python train.py --encoder_arch="vit" --model="contrastive image-text model" --dataset="photos of plants, animals and fungi (iNaturalist)" --train_examples=38949 --image_size=24 --crop_scale_min=1 --horizontal_flip=true --translate=0.06 --color_jitter=0.2 --tokenizer="char" --vocab_size=40 --loss="softmax" --embed_dim=256 --encoder_norm="layernorm_no_bias" --encoder_norm_position="pre" --encoder_activation="gelu" --encoder_mlp_ratio=2 --encoder_head_dim=64 --encoder_fused_qkv=true --encoder_bias="all" --encoder_qk_norm=false --encoder_layer_scale_init=1.0 --encoder_parallel_block=false --encoder_inner_norm=false --encoder_patch_size=[2, 2] --encoder_layers=6 --encoder_width=256 --encoder_positions="learned" --encoder_pooling="mean" --text_encoder_causal=false --text_encoder_width=256 --text_encoder_layers=6 --text_encoder_norm="rmsnorm" --text_encoder_norm_position="pre" --text_encoder_activation="gelu_tanh" --text_encoder_mlp_ratio=4 --text_encoder_head_dim=48 --text_encoder_fused_qkv=false --text_encoder_bias="all" --text_encoder_qk_norm=false --text_encoder_parallel_block=false --text_encoder_inner_norm=false --text_encoder_positions="sincos" --init="trunc_normal_002" --residual_init="none" --optimizer="adamw" --learning_rate=0.0008 --beta1=0.95 --beta2=0.99 --eps=1e-10 --max_grad_norm=3.0 --ema_decay=0.99 --max_steps=9200 --batch_size=256 --epochs=60.5 --lr_schedule="linear" --final_lr_fraction=0.05 --warmup_steps=460 --weight_decay=0.2
Rows from block 3 of the image encoder of a small contrastive image-text model, named by matrix and row number. Rows with one number belong to one neuron. Each number is 200 + 20 x the weight over its row's rms, rounded and kept within 0 to 999. All counts start at 0.
After each neuron's rows are labels from the 100 images, of 14848, where the neuron reaches its highest value: "patch colour" is the nearest of a few named colours to the mean colour under the peak. Only what is clearly more common there than usual is listed. The data: photos of plants, animals and fungi (iNaturalist). In brackets: how many of the 100.
# fc1: MLP up (encoder.blocks.3.mlp.fc1.weight, 512x256), inputs 128-255
# fc2: MLP down (encoder.blocks.3.mlp.fc2.weight, 256x512, transposed), outputs 128-255

fc1.241,188,204,231,189,181,226,154,188,197,175,228,204,210,223,197,213,214,214,204,218,219,173,157,188,197,173,186,161,218,172,184,199,204,224,199,213,206,211,220,183,184,208,213,202,260,187,202,198,197,205,193,188,199,217,211,163,219,180,188,221,188,194,188,194,251,201,176,174,190,169,196,195,200,207,176,206,193,230,172,213,193,192,231,222,196,188,197,215,217,194,203,211,221,219,229,188,202,203,180,171,168,228,222,196,193,166,205,250,200,225,215,196,204,176,204,166,191,253,203,225,217,229,184,193,210,217,197,234
fc2.241,209,251,220,188,163,179,200,172,201,209,216,189,204,186,204,187,190,196,228,203,222,181,206,190,167,181,210,172,194,210,205,234,196,216,202,212,210,193,170,222,212,201,182,222,192,197,237,188,194,195,210,191,232,184,165,191,173,198,196,202,191,202,201,184,185,206,191,187,179,218,170,180,189,176,162,186,251,189,193,190,226,241,203,182,241,172,221,226,201,206,182,243,201,218,177,224,212,191,194,161,218,203,192,200,183,221,199,196,237,238,233,200,208,175,200,199,220,186,182,204,206,234,178,178,183,198,238,184
patch colour: black (26)

fc1.468,221,205,206,167,188,233,197,212,205,197,205,214,201,200,204,215,237,198,177,195,206,216,213,194,183,157,247,237,208,221,181,185,211,230,203,198,205,230,190,192,185,202,218,192,231,177,149,186,180,236,196,192,199,237,181,195,203,194,204,178,194,216,219,199,237,196,173,231,229,176,189,175,188,211,170,182,151,218,179,177,190,174,174,208,191,177,190,200,230,219,215,213,165,223,194,194,219,212,207,149,185,197,182,225,199,190,227,213,181,194,160,233,196,178,191,185,219,208,219,211,203,209,173,212,192,197,222,230
fc2.468,187,230,164,195,211,177,175,217,197,215,200,177,202,213,242,189,165,241,199,219,203,181,182,196,198,202,219,197,192,231,247,207,208,190,173,181,187,206,197,206,219,216,206,211,198,206,243,189,215,173,216,243,200,176,177,228,186,203,195,215,212,202,217,124,225,206,251,183,202,235,208,190,203,225,191,190,218,199,216,214,194,208,198,211,193,158,211,192,175,187,192,186,207,188,200,198,205,195,216,197,197,194,204,184,239,210,162,208,192,201,235,170,207,207,179,209,235,189,201,201,184,170,160,207,224,165,196,190
patch colour: brown (53)

fc1.2,190,180,203,220,203,215,202,239,222,209,207,185,194,222,184,170,203,211,171,210,181,210,190,182,185,220,201,219,183,202,189,255,180,181,210,173,175,202,208,184,205,235,204,172,216,191,227,187,187,167,189,162,179,182,233,188,202,183,165,207,160,242,218,212,176,199,168,188,175,194,172,184,220,231,227,248,209,193,189,158,182,233,228,184,198,199,161,194,179,170,231,163,203,219,198,175,203,198,183,195,197,181,192,208,217,206,208,196,170,180,237,178,201,207,191,227,207,204,192,205,236,185,197,208,205,209,184,195
fc2.2,209,197,172,201,194,229,213,208,201,213,220,162,165,172,206,175,219,206,184,185,199,221,192,211,187,235,175,216,182,182,196,219,175,201,209,181,185,196,198,160,176,233,185,219,209,198,227,154,173,195,192,195,210,183,214,206,211,192,251,188,171,201,205,168,218,213,191,178,216,181,211,154,200,212,205,177,225,180,206,169,229,198,251,193,210,190,200,195,198,189,207,177,177,215,190,188,224,179,176,199,195,191,179,170,207,222,199,186,200,189,244,172,210,196,197,177,181,214,199,186,197,213,231,193,169,202,190,166
patch colour: orange (49); yellow (40)

fc1.11,182,195,219,222,196,178,171,224,238,156,185,194,198,203,195,167,181,195,183,183,197,161,210,210,203,208,221,179,191,198,182,221,194,193,212,187,179,198,202,217,199,194,200,188,197,211,226,212,238,210,163,163,195,229,194,215,184,181,166,220,164,223,224,232,211,212,196,195,183,219,194,205,186,189,202,185,235,219,166,224,214,214,178,168,206,158,209,190,162,219,208,211,181,193,168,191,191,172,200,195,203,176,182,217,242,224,252,212,201,226,213,179,165,147,191,191,235,196,241,180,209,218,184,235,176,215,184,192
fc2.11,212,197,191,177,197,178,237,185,187,190,205,217,212,186,225,187,198,206,203,217,171,213,219,225,231,222,181,194,154,175,166,158,213,210,196,236,211,186,205,184,243,214,220,216,189,188,185,211,191,220,216,184,206,175,186,189,213,210,216,204,216,161,218,181,191,194,219,179,203,245,173,213,234,166,215,207,190,174,227,234,227,220,199,227,204,210,206,190,196,191,194,220,211,180,187,236,219,188,168,194,193,253,207,155,183,222,195,183,199,205,183,196,243,212,208,208,167,222,195,189,200,218,198,205,175,205,196,223
patch colour: grey (76)

fc1.221,216,206,221,244,193,237,226,189,216,182,236,188,200,189,209,214,187,176,210,191,210,227,199,181,203,206,247,190,216,217,189,208,150,162,232,172,157,239,219,178,190,191,226,200,198,189,234,209,220,182,203,204,166,223,202,193,212,193,172,177,191,230,197,202,201,193,196,195,185,164,178,180,190,205,190,193,204,184,181,172,159,244,238,212,217,176,180,135,192,190,189,177,207,198,189,194,182,211,216,179,203,188,202,196,212,182,209,227,187,203,216,212,191,152,205,201,212,194,183,239,187,197,185,224,203,205,207,196
fc2.221,208,210,197,194,215,169,189,195,199,229,195,203,193,168,222,210,226,179,204,193,203,205,209,202,196,178,164,191,174,225,221,180,223,232,156,184,209,190,211,223,228,162,186,172,187,200,154,214,198,197,219,199,231,176,184,228,185,193,244,207,219,203,207,174,207,221,231,216,217,229,228,237,199,201,234,163,150,223,219,223,219,179,136,212,169,203,213,183,192,192,199,189,200,207,213,184,224,177,196,202,190,217,196,204,204,234,190,160,190,169,206,200,207,203,212,197,164,188,208,182,232,186,173,214,176,207,189,210
patch colour: brown (50)

fc1.138,177,190,210,197,195,214,198,232,207,238,189,185,199,215,172,193,188,201,161,217,202,203,186,191,206,186,152,201,208,204,224,221,206,183,183,176,180,208,212,178,189,230,211,187,204,218,198,216,196,186,167,198,208,202,219,182,195,189,165,203,180,221,193,216,202,184,166,200,175,187,192,169,197,225,207,219,214,215,172,159,153,223,223,179,185,191,174,207,215,186,222,173,189,225,208,170,196,200,155,204,194,178,199,231,227,184,203,222,170,178,218,165,190,222,202,212,206,216,229,226,227,202,212,195,230,210,175,197
fc2.138,197,180,200,191,196,210,190,216,227,219,235,172,163,192,195,192,197,204,174,169,185,195,188,173,194,216,179,230,205,213,221,207,190,167,231,175,203,179,206,171,197,232,205,198,213,226,229,193,186,165,164,210,203,193,223,183,190,208,224,234,189,217,201,171,226,189,174,192,203,206,215,182,180,235,231,209,219,179,210,192,200,200,225,209,207,193,182,195,172,181,222,183,170,218,187,170,205,215,184,210,207,191,195,179,212,214,203,215,180,194,256,158,182,210,207,195,197,209,225,236,227,202,197,163,208,205,186,171
patch colour: orange (55)

fc1.186,198,195,208,231,201,200,183,226,231,205,169,187,187,207,216,195,207,226,190,182,176,201,198,200,208,246,213,196,212,188,227,218,163,213,249,198,160,199,207,225,186,230,197,192,212,200,243,217,209,196,202,220,177,202,236,184,218,173,193,202,179,243,204,185,203,200,197,177,183,191,194,195,190,223,210,239,197,221,184,187,177,247,213,202,193,158,158,180,180,198,224,165,165,232,164,180,166,181,202,192,182,173,181,188,206,176,228,201,200,171,234,219,191,159,197,227,214,207,194,197,219,187,193,197,211,195,206,176
fc2.186,201,216,217,166,222,192,226,200,218,198,207,191,183,217,212,177,271,228,202,204,183,240,197,179,211,208,202,208,219,236,200,234,165,185,221,187,161,211,186,176,163,172,212,166,182,182,200,158,215,190,205,183,176,213,248,179,171,219,187,198,205,199,217,201,183,198,190,218,182,196,162,196,238,251,237,203,175,186,192,172,211,223,193,202,226,221,168,164,185,183,198,154,225,202,192,176,199,223,197,218,214,180,208,209,234,208,189,189,168,184,200,177,182,187,188,234,231,204,175,220,232,183,190,181,228,203,242,162
patch colour: pink (50)

fc1.401,179,159,173,177,187,200,195,225,211,243,192,191,213,195,155,172,181,191,164,210,206,202,218,208,186,232,207,183,177,203,194,225,176,210,214,211,213,191,201,186,167,204,202,170,181,185,208,194,165,216,153,188,188,201,200,203,199,198,215,197,195,234,160,203,199,198,170,210,186,200,223,163,206,207,198,208,181,183,194,145,215,203,235,164,197,200,181,190,220,242,206,194,203,177,211,174,206,222,205,208,210,196,179,243,202,199,194,191,199,193,177,168,209,241,187,218,239,224,191,194,227,192,200,222,216,230,189,181
fc2.401,218,225,225,188,228,200,227,197,200,196,203,205,205,174,212,200,225,179,167,199,221,211,221,193,185,181,179,189,243,203,187,192,228,228,169,221,166,184,194,209,176,172,202,194,221,190,205,169,188,191,196,179,217,196,172,204,188,213,179,206,220,171,202,205,199,175,181,211,223,224,215,191,184,195,222,155,225,203,175,192,221,180,172,174,200,197,189,207,201,195,187,196,204,168,167,198,189,189,200,186,195,212,187,237,186,197,191,226,174,191,198,220,188,195,208,201,184,172,207,221,207,236,204,184,218,207,224,221
patch colour: grey (80)

fc1.95,194,196,204,199,165,174,197,199,213,211,211,191,219,190,192,168,207,197,186,212,183,216,192,201,220,188,206,222,254,181,200,173,191,210,203,217,165,222,190,190,220,248,211,205,208,180,220,189,204,207,218,183,162,242,201,165,205,160,191,204,173,221,193,183,199,219,195,217,157,208,222,184,212,214,207,211,206,208,201,207,161,223,194,196,212,180,215,214,198,186,218,181,186,228,173,208,225,197,219,186,186,223,163,225,205,216,217,200,198,234,228,220,189,156,184,215,197,190,200,195,201,226,156,180,206,218,215,178
fc2.95,251,192,180,230,228,176,216,189,216,160,197,203,202,199,212,197,209,211,210,168,185,218,214,175,198,224,190,211,182,176,167,203,190,200,194,215,215,199,236,181,234,201,212,223,205,187,219,170,210,181,222,201,205,193,181,205,190,216,196,230,183,197,194,178,190,213,234,213,189,205,215,225,198,179,210,194,195,204,186,205,209,183,212,207,175,190,187,199,189,181,204,226,196,197,160,208,180,166,218,205,164,191,185,158,178,254,206,200,217,188,172,208,206,213,191,209,164,198,218,194,202,225,212,203,176,193,218,199
patch colour: brown (65)

fc1.510,179,200,218,248,181,205,207,188,239,213,194,209,208,204,172,190,227,200,194,202,201,203,166,189,172,228,193,211,199,200,202,176,190,202,214,159,186,238,203,200,211,191,205,173,215,160,199,208,211,165,207,204,185,195,204,191,196,183,187,179,176,212,197,196,195,209,197,243,174,191,200,218,221,204,198,203,201,208,188,189,151,213,183,217,206,194,200,213,194,212,244,187,192,218,177,168,186,205,233,205,181,200,212,210,207,207,211,179,222,199,221,185,228,174,198,212,229,229,208,194,211,172,228,192,213,238,172,229
fc2.510,196,215,172,192,194,212,179,166,210,165,221,259,241,196,170,193,203,193,196,170,200,198,195,212,193,172,211,158,179,217,183,162,222,267,215,196,177,185,196,165,216,196,213,187,208,215,195,211,182,194,204,196,228,208,167,189,215,211,192,223,184,174,182,188,228,226,210,182,206,182,202,203,187,187,193,178,174,199,183,195,245,176,170,176,198,197,217,199,205,265,196,225,214,191,171,196,177,197,206,183,191,195,188,211,181,227,195,206,195,189,206,181,195,190,211,174,202,193,200,189,202,204,193,199,153,212,259,220
patch colour: grey (84)

fc1.430,210,180,186,190,189,210,163,253,185,236,189,189,181,196,185,185,194,198,156,183,195,191,202,223,166,182,161,210,204,231,217,223,226,171,193,178,222,169,210,192,185,197,192,181,198,207,191,195,176,205,167,182,200,226,197,202,196,213,219,175,179,236,202,212,202,152,128,189,223,190,168,169,175,221,206,198,203,206,180,207,204,196,165,220,196,202,176,205,228,211,222,200,194,206,223,177,187,208,163,213,199,171,197,221,189,197,200,223,170,210,210,196,211,211,223,190,224,230,216,196,242,201,205,179,195,195,164,181
fc2.430,198,218,198,238,225,228,204,145,211,171,207,197,195,223,180,193,214,206,212,191,179,213,177,171,195,210,229,174,225,221,178,234,182,178,192,206,218,195,220,195,159,191,236,179,193,216,193,209,206,201,209,190,176,213,215,174,199,244,187,188,193,184,184,232,194,191,216,177,188,191,207,218,161,208,208,201,216,201,173,188,188,202,214,190,209,179,226,163,198,226,187,193,228,194,186,214,174,199,212,233,197,208,200,205,210,209,211,187,213,202,185,188,197,140,177,225,209,175,201,181,189,199,225,200,222,215,214,252
patch colour: orange (56)

fc1.114,209,219,164,219,213,241,203,190,180,233,210,187,192,202,180,183,236,209,187,220,222,233,175,217,217,252,223,210,160,177,208,220,139,193,224,205,190,194,223,212,168,226,224,168,212,204,200,223,178,176,185,185,195,226,214,197,230,189,175,213,192,199,190,218,187,204,176,193,182,160,206,200,221,209,205,203,184,181,206,169,202,203,221,208,186,209,194,198,190,181,247,228,195,197,214,189,219,217,190,183,194,184,198,210,178,167,212,182,205,199,203,189,207,175,198,188,200,269,188,213,213,196,188,189,234,241,182,228
fc2.114,210,215,200,220,221,221,196,183,196,175,203,179,198,205,192,161,243,201,227,223,203,239,180,223,194,198,194,198,194,171,178,171,207,196,205,202,217,202,210,230,191,217,174,180,203,200,181,242,168,236,232,164,218,172,192,222,217,217,198,226,192,181,216,221,227,205,206,202,198,230,226,236,222,194,205,242,175,151,211,190,219,190,229,171,180,229,188,215,204,181,211,201,184,169,194,219,214,163,164,173,212,206,189,176,182,207,219,174,239,202,212,205,219,191,210,212,163,181,201,205,197,201,239,201,222,185,202,219
patch colour: grey (75)

fc1.428,201,176,185,210,185,194,186,193,192,203,207,189,208,234,171,178,237,204,201,209,198,207,159,203,197,246,204,202,193,196,219,221,183,197,219,158,168,214,199,214,189,192,160,186,194,197,193,210,198,186,184,192,198,221,202,181,186,179,205,194,182,216,194,191,236,210,194,219,208,176,237,199,196,217,213,223,173,196,197,170,165,188,205,230,172,217,197,218,221,185,232,206,221,204,201,167,201,203,223,190,217,164,196,212,207,234,193,196,208,223,244,181,170,221,199,217,199,189,222,203,214,175,240,210,227,242,155,213
fc2.428,202,212,218,223,255,199,226,178,175,190,220,222,182,209,214,202,193,234,208,193,169,199,203,183,191,219,205,171,218,235,193,180,218,219,151,233,175,210,201,204,187,208,243,169,223,208,188,193,204,180,224,197,235,209,201,149,194,206,192,185,214,172,205,225,196,176,216,188,222,189,179,210,167,220,218,187,228,188,192,220,231,231,186,176,195,192,182,181,201,220,187,176,205,166,192,197,188,185,235,216,189,216,182,238,233,198,180,211,173,218,193,187,194,168,158,228,200,208,184,227,224,219,187,198,224,195,228,219
patch colour: grey (81)

fc1.330,189,209,197,205,179,212,190,224,205,234,188,186,204,221,210,200,223,236,191,214,227,246,198,239,163,216,234,225,186,208,219,246,193,197,209,160,188,217,185,182,205,213,215,194,164,181,190,222,198,185,192,226,151,175,228,181,213,201,206,175,187,227,209,199,215,186,205,158,186,179,166,200,211,217,218,222,187,179,171,203,197,205,210,209,204,199,171,195,235,169,199,182,215,206,235,184,189,220,202,183,168,173,195,206,195,202,174,193,176,225,241,174,206,210,202,198,201,204,180,204,228,195,215,201,219,213,162,207
fc2.330,186,204,167,183,191,223,194,223,180,223,190,232,194,211,206,197,190,209,178,210,209,228,206,217,182,175,213,249,220,200,186,178,247,173,173,197,225,177,197,211,201,230,214,188,170,202,157,181,190,194,208,179,226,208,176,199,197,228,180,180,195,200,217,195,247,160,183,208,228,198,181,190,181,188,221,187,180,200,176,207,202,203,196,194,170,182,193,204,179,170,197,170,204,208,239,190,219,185,192,230,188,202,175,220,233,192,221,200,164,216,211,181,206,173,217,198,183,208,203,206,222,213,207,193,164,215,164,168
patch colour: black (33)

fc1.407,172,208,219,199,209,209,216,198,182,206,162,205,185,223,216,220,164,221,186,224,192,156,174,203,240,201,180,202,155,183,207,199,200,229,218,202,233,200,224,223,195,213,189,188,211,189,185,225,204,220,202,204,222,209,204,212,213,173,162,214,218,206,220,204,200,155,183,219,217,200,197,182,206,193,206,169,235,235,187,195,190,217,193,195,204,176,149,201,175,241,211,212,219,201,202,164,224,209,204,217,186,225,210,218,195,154,213,221,169,217,175,183,190,182,199,235,219,235,209,200,222,203,191,223,211,231,171,212
fc2.407,224,210,190,221,207,202,207,161,192,175,232,176,178,179,196,161,166,220,202,207,238,222,204,184,152,217,219,208,187,224,178,228,198,171,207,231,195,211,191,190,224,218,228,210,236,196,188,180,194,193,180,175,202,177,215,215,212,196,214,184,199,189,185,200,172,198,211,164,184,187,183,173,195,202,204,202,215,153,186,201,218,209,199,179,223,165,203,195,190,176,199,228,195,179,194,217,223,179,186,223,206,180,162,202,213,210,195,192,206,214,173,197,216,180,165,192,186,171,187,173,206,211,222,197,199,216,205,202
patch colour: pink (43)

fc1.342,178,149,198,193,206,212,211,211,202,225,210,183,191,206,181,184,180,227,168,190,161,213,190,191,189,211,175,196,212,208,190,221,188,180,177,178,192,195,203,196,216,221,220,175,197,189,188,209,173,177,163,176,204,202,216,188,228,201,172,216,188,231,203,204,203,166,170,219,173,174,201,154,175,226,220,199,199,203,141,166,179,209,203,186,195,192,174,186,213,193,212,162,173,201,165,172,185,226,159,208,187,187,183,237,210,199,182,226,187,181,211,176,188,221,185,256,212,192,219,213,231,201,203,192,222,238,196,188
fc2.342,186,171,206,211,214,175,182,220,248,228,204,160,187,212,192,181,244,213,188,183,172,202,209,198,200,196,192,221,204,225,188,219,201,179,208,209,219,165,208,191,223,239,183,189,178,195,212,199,199,219,216,208,217,191,201,209,209,201,189,228,188,228,191,202,187,202,216,210,177,213,220,185,190,210,208,207,184,171,193,194,240,203,217,188,191,191,199,176,185,236,210,217,186,191,182,156,181,216,138,209,189,183,181,180,207,225,166,206,189,174,254,175,212,204,180,251,217,179,197,208,234,205,202,196,179,204,190,189
patch colour: orange (52); yellow (46)

fc1.225,192,211,236,218,212,209,211,189,238,187,201,185,169,203,203,206,212,238,218,175,187,207,211,182,201,222,217,244,197,226,202,216,203,187,225,202,213,170,214,195,206,269,191,181,257,203,191,205,210,211,192,184,179,224,223,218,211,187,156,219,194,194,202,229,236,191,203,188,181,165,181,215,194,199,216,243,230,228,179,215,215,191,223,175,190,169,190,180,201,244,229,180,203,190,177,184,198,207,191,197,121,228,167,207,185,175,206,176,196,199,182,188,199,162,186,194,224,192,193,207,210,207,194,188,200,190,204,198
fc2.225,197,182,210,182,227,209,152,183,192,198,192,199,215,209,170,169,188,199,173,197,194,186,206,222,170,196,180,168,200,200,182,179,218,235,193,199,237,224,188,175,233,200,197,178,206,205,201,202,207,190,189,168,232,161,179,196,208,189,211,242,213,191,205,170,199,199,202,169,201,225,250,178,182,185,219,123,196,198,172,211,266,147,179,175,183,215,243,240,212,240,181,214,219,173,176,190,197,167,192,185,199,193,203,207,196,212,191,237,189,188,230,218,199,220,202,202,188,198,196,188,208,200,220,185,186,196,186,189
patch colour: white (49); pink (35)

fc1.340,201,174,199,196,197,191,229,221,204,197,194,179,149,196,168,172,192,268,193,206,159,200,199,208,184,226,180,253,214,197,218,220,210,185,221,182,202,183,216,179,221,239,190,166,209,217,191,190,173,174,198,169,199,238,210,190,196,212,190,197,183,231,239,218,190,171,182,213,182,216,173,205,183,214,223,233,206,204,186,199,187,192,167,210,207,204,162,204,196,192,221,164,177,211,200,183,195,185,206,213,201,202,182,224,225,206,205,196,181,232,209,214,159,186,212,216,234,207,194,214,218,201,218,164,217,220,172,222
fc2.340,177,233,179,171,188,194,215,189,216,229,197,189,227,207,204,191,188,205,182,225,222,184,202,191,246,222,190,219,222,197,241,253,211,191,232,188,194,190,170,224,176,187,203,165,214,194,200,183,219,158,179,231,221,244,221,194,188,200,192,200,201,195,175,213,228,233,197,207,199,186,201,182,203,219,230,214,204,212,193,215,198,209,208,209,204,175,199,191,200,188,198,175,209,187,190,200,185,216,217,190,205,208,178,211,221,197,175,180,212,196,200,180,174,177,213,223,229,171,222,202,213,183,159,203,190,216,221,178
patch colour: orange (45); yellow (37)

fc1.433,210,210,192,220,214,195,179,217,221,195,199,192,193,196,213,195,195,212,193,201,172,211,197,202,213,227,198,205,215,182,209,222,159,200,226,194,181,198,230,215,197,211,182,166,223,187,213,175,203,203,203,194,183,208,261,177,179,190,197,203,190,196,211,178,187,210,191,205,203,179,181,196,193,242,214,225,188,219,187,202,165,215,225,214,203,176,171,177,188,196,234,166,174,204,172,183,167,182,211,206,180,180,188,190,213,199,220,174,183,203,210,217,180,156,173,214,219,215,217,180,214,198,205,194,211,203,183,193
fc2.433,186,199,202,179,232,217,225,166,204,210,195,188,181,190,199,194,240,233,202,214,166,235,195,167,231,218,192,206,226,252,200,202,192,198,220,200,187,192,188,191,173,203,210,149,185,198,175,197,212,202,219,214,207,217,221,187,180,242,191,216,230,181,197,208,190,177,210,218,206,193,188,205,208,216,228,212,179,200,195,189,208,204,198,215,197,186,162,171,193,191,200,156,209,164,190,152,213,229,177,221,213,215,202,217,235,199,199,156,170,185,198,176,206,191,217,225,209,207,187,225,232,188,202,194,207,218,214,174
patch colour: pink (30)

fc1.149,204,150,203,207,165,193,198,231,207,192,210,191,181,196,202,221,185,230,179,197,182,205,224,217,201,237,171,224,194,192,204,195,194,204,193,214,205,191,191,204,193,255,193,201,237,202,211,199,192,185,172,218,160,197,221,227,240,179,199,176,173,240,206,224,216,204,189,210,211,170,210,219,198,199,168,226,187,235,185,204,186,202,194,197,170,194,191,187,197,216,213,170,167,246,220,200,209,181,191,180,116,210,175,187,198,184,199,207,164,184,190,186,226,212,205,146,195,224,198,213,209,186,206,199,196,191,189,231
fc2.149,206,193,179,199,227,198,196,199,217,188,205,159,183,188,184,183,215,200,196,212,188,174,192,182,219,217,193,230,196,187,189,206,177,185,228,211,221,184,197,178,157,204,217,176,221,189,214,220,211,228,210,238,185,208,240,198,192,231,245,219,227,198,197,200,193,224,210,194,213,195,204,223,185,210,240,233,221,198,221,256,188,189,215,221,217,208,171,189,189,212,211,194,166,177,207,188,208,219,206,187,212,217,205,190,191,185,214,206,196,241,210,185,182,210,158,243,230,204,192,145,200,178,210,183,184,193,193,209
patch colour: brown (54); black (43)

fc1.50,202,177,227,179,185,236,219,189,195,200,221,179,143,209,200,220,178,221,202,222,180,192,198,188,209,211,162,199,190,167,181,209,150,185,201,206,209,210,208,165,191,230,193,208,223,189,201,183,200,186,226,179,201,206,234,207,221,180,203,205,204,220,228,199,167,194,172,187,214,198,217,215,215,201,189,217,216,228,208,217,204,187,229,188,191,206,175,185,198,198,211,203,181,226,204,187,229,173,219,196,181,184,204,188,188,194,212,199,148,207,181,201,188,187,209,172,167,246,196,202,213,198,214,216,180,199,195,226
fc2.50,166,201,192,183,193,174,215,195,214,211,225,194,195,176,186,238,215,182,226,181,224,201,202,177,210,191,200,184,259,205,208,222,188,212,195,190,182,211,152,188,175,202,228,200,211,177,202,195,199,204,192,237,189,215,201,181,156,191,220,186,238,220,163,220,162,190,207,236,186,192,200,179,240,225,186,227,205,202,199,204,180,200,184,245,222,203,197,200,213,199,181,189,200,195,203,196,198,228,228,192,218,215,218,209,201,188,175,167,195,213,209,170,202,222,227,180,197,186,187,223,215,205,215,196,226,214,226,178
patch colour: brown (77)

fc1.42,201,204,212,230,225,211,237,204,213,196,219,205,193,218,189,217,236,225,205,176,194,213,147,192,198,219,236,192,153,205,216,204,194,181,222,175,186,191,233,182,210,207,211,189,189,230,211,218,206,157,190,173,201,181,201,175,209,194,173,235,187,201,211,213,215,186,205,181,192,190,186,196,195,201,232,216,204,202,141,204,208,199,259,165,178,184,167,196,186,192,210,200,221,187,195,174,191,206,222,179,169,187,184,201,199,186,200,192,183,213,204,165,171,161,182,203,179,215,197,209,214,220,195,230,219,231,199,214
fc2.42,193,190,216,166,219,211,184,202,186,190,200,213,235,198,179,223,164,205,208,232,199,176,180,205,258,197,183,180,204,185,236,206,213,172,207,211,211,209,197,204,168,186,191,196,216,221,204,201,192,212,217,229,205,211,212,216,199,196,180,200,236,191,183,219,227,232,222,175,219,176,188,199,191,205,201,201,207,224,218,227,181,183,149,232,208,234,231,202,215,242,200,211,221,225,226,215,208,202,224,173,193,215,226,211,193,180,158,210,236,207,199,176,201,245,213,205,231,187,201,188,189,182,177,203,210,166,178,213
patch colour: pink (37)

fc1.332,213,227,185,259,207,187,188,192,219,190,204,213,215,231,163,185,190,198,193,159,202,196,194,207,196,211,202,204,191,224,214,188,212,193,249,160,160,235,214,199,204,196,215,166,228,212,193,214,191,147,190,233,200,220,222,181,174,207,199,196,178,206,181,181,205,201,210,203,196,184,207,196,168,216,211,194,186,207,197,184,175,199,199,227,181,213,190,179,211,194,202,191,193,196,203,185,148,219,195,225,198,205,224,202,176,224,197,179,203,191,205,164,200,203,231,182,205,205,208,221,209,190,212,156,211,224,215,216
fc2.332,199,205,212,191,208,213,176,176,175,153,225,217,156,195,193,190,207,180,209,198,173,196,200,194,224,187,212,168,206,208,171,179,202,200,187,217,223,201,226,235,203,189,208,194,248,202,188,216,216,218,226,169,211,223,173,174,215,186,161,244,213,182,197,212,223,238,181,214,189,204,224,237,190,212,154,235,198,170,216,207,196,187,205,168,198,196,200,220,192,210,214,242,216,191,188,201,195,166,186,201,236,199,186,193,196,194,236,183,216,215,154,225,185,169,166,178,180,199,191,183,223,185,202,203,208,216,216,227
patch colour: grey (86)

fc1.382,211,188,201,190,215,240,206,200,175,227,208,188,187,230,166,201,181,216,168,247,189,223,195,191,196,199,184,217,189,219,235,199,200,214,202,221,202,205,203,185,205,202,189,156,181,180,196,211,177,195,201,208,199,183,203,189,207,168,201,185,219,197,196,206,183,145,204,202,197,216,194,206,174,239,229,217,183,182,217,206,173,224,201,200,178,197,206,196,215,217,214,166,214,191,210,156,228,211,221,215,178,228,196,224,165,191,165,204,202,206,202,182,216,163,231,221,210,202,207,253,230,207,199,211,227,229,186,186
fc2.382,200,189,207,210,202,195,162,220,206,186,223,194,216,190,218,177,185,173,206,198,190,170,215,212,175,176,191,168,177,194,229,196,202,212,195,210,197,189,195,194,205,187,197,161,231,206,218,199,150,217,189,199,180,189,217,234,212,184,241,176,188,182,192,159,204,235,228,160,202,202,220,227,185,209,213,170,212,227,241,208,178,174,187,182,229,249,229,211,187,212,185,200,169,221,213,205,203,168,198,208,197,230,214,195,177,210,196,185,199,185,203,211,201,192,204,202,204,161,177,187,206,227,212,191,154,171,202,225
patch colour: white (32)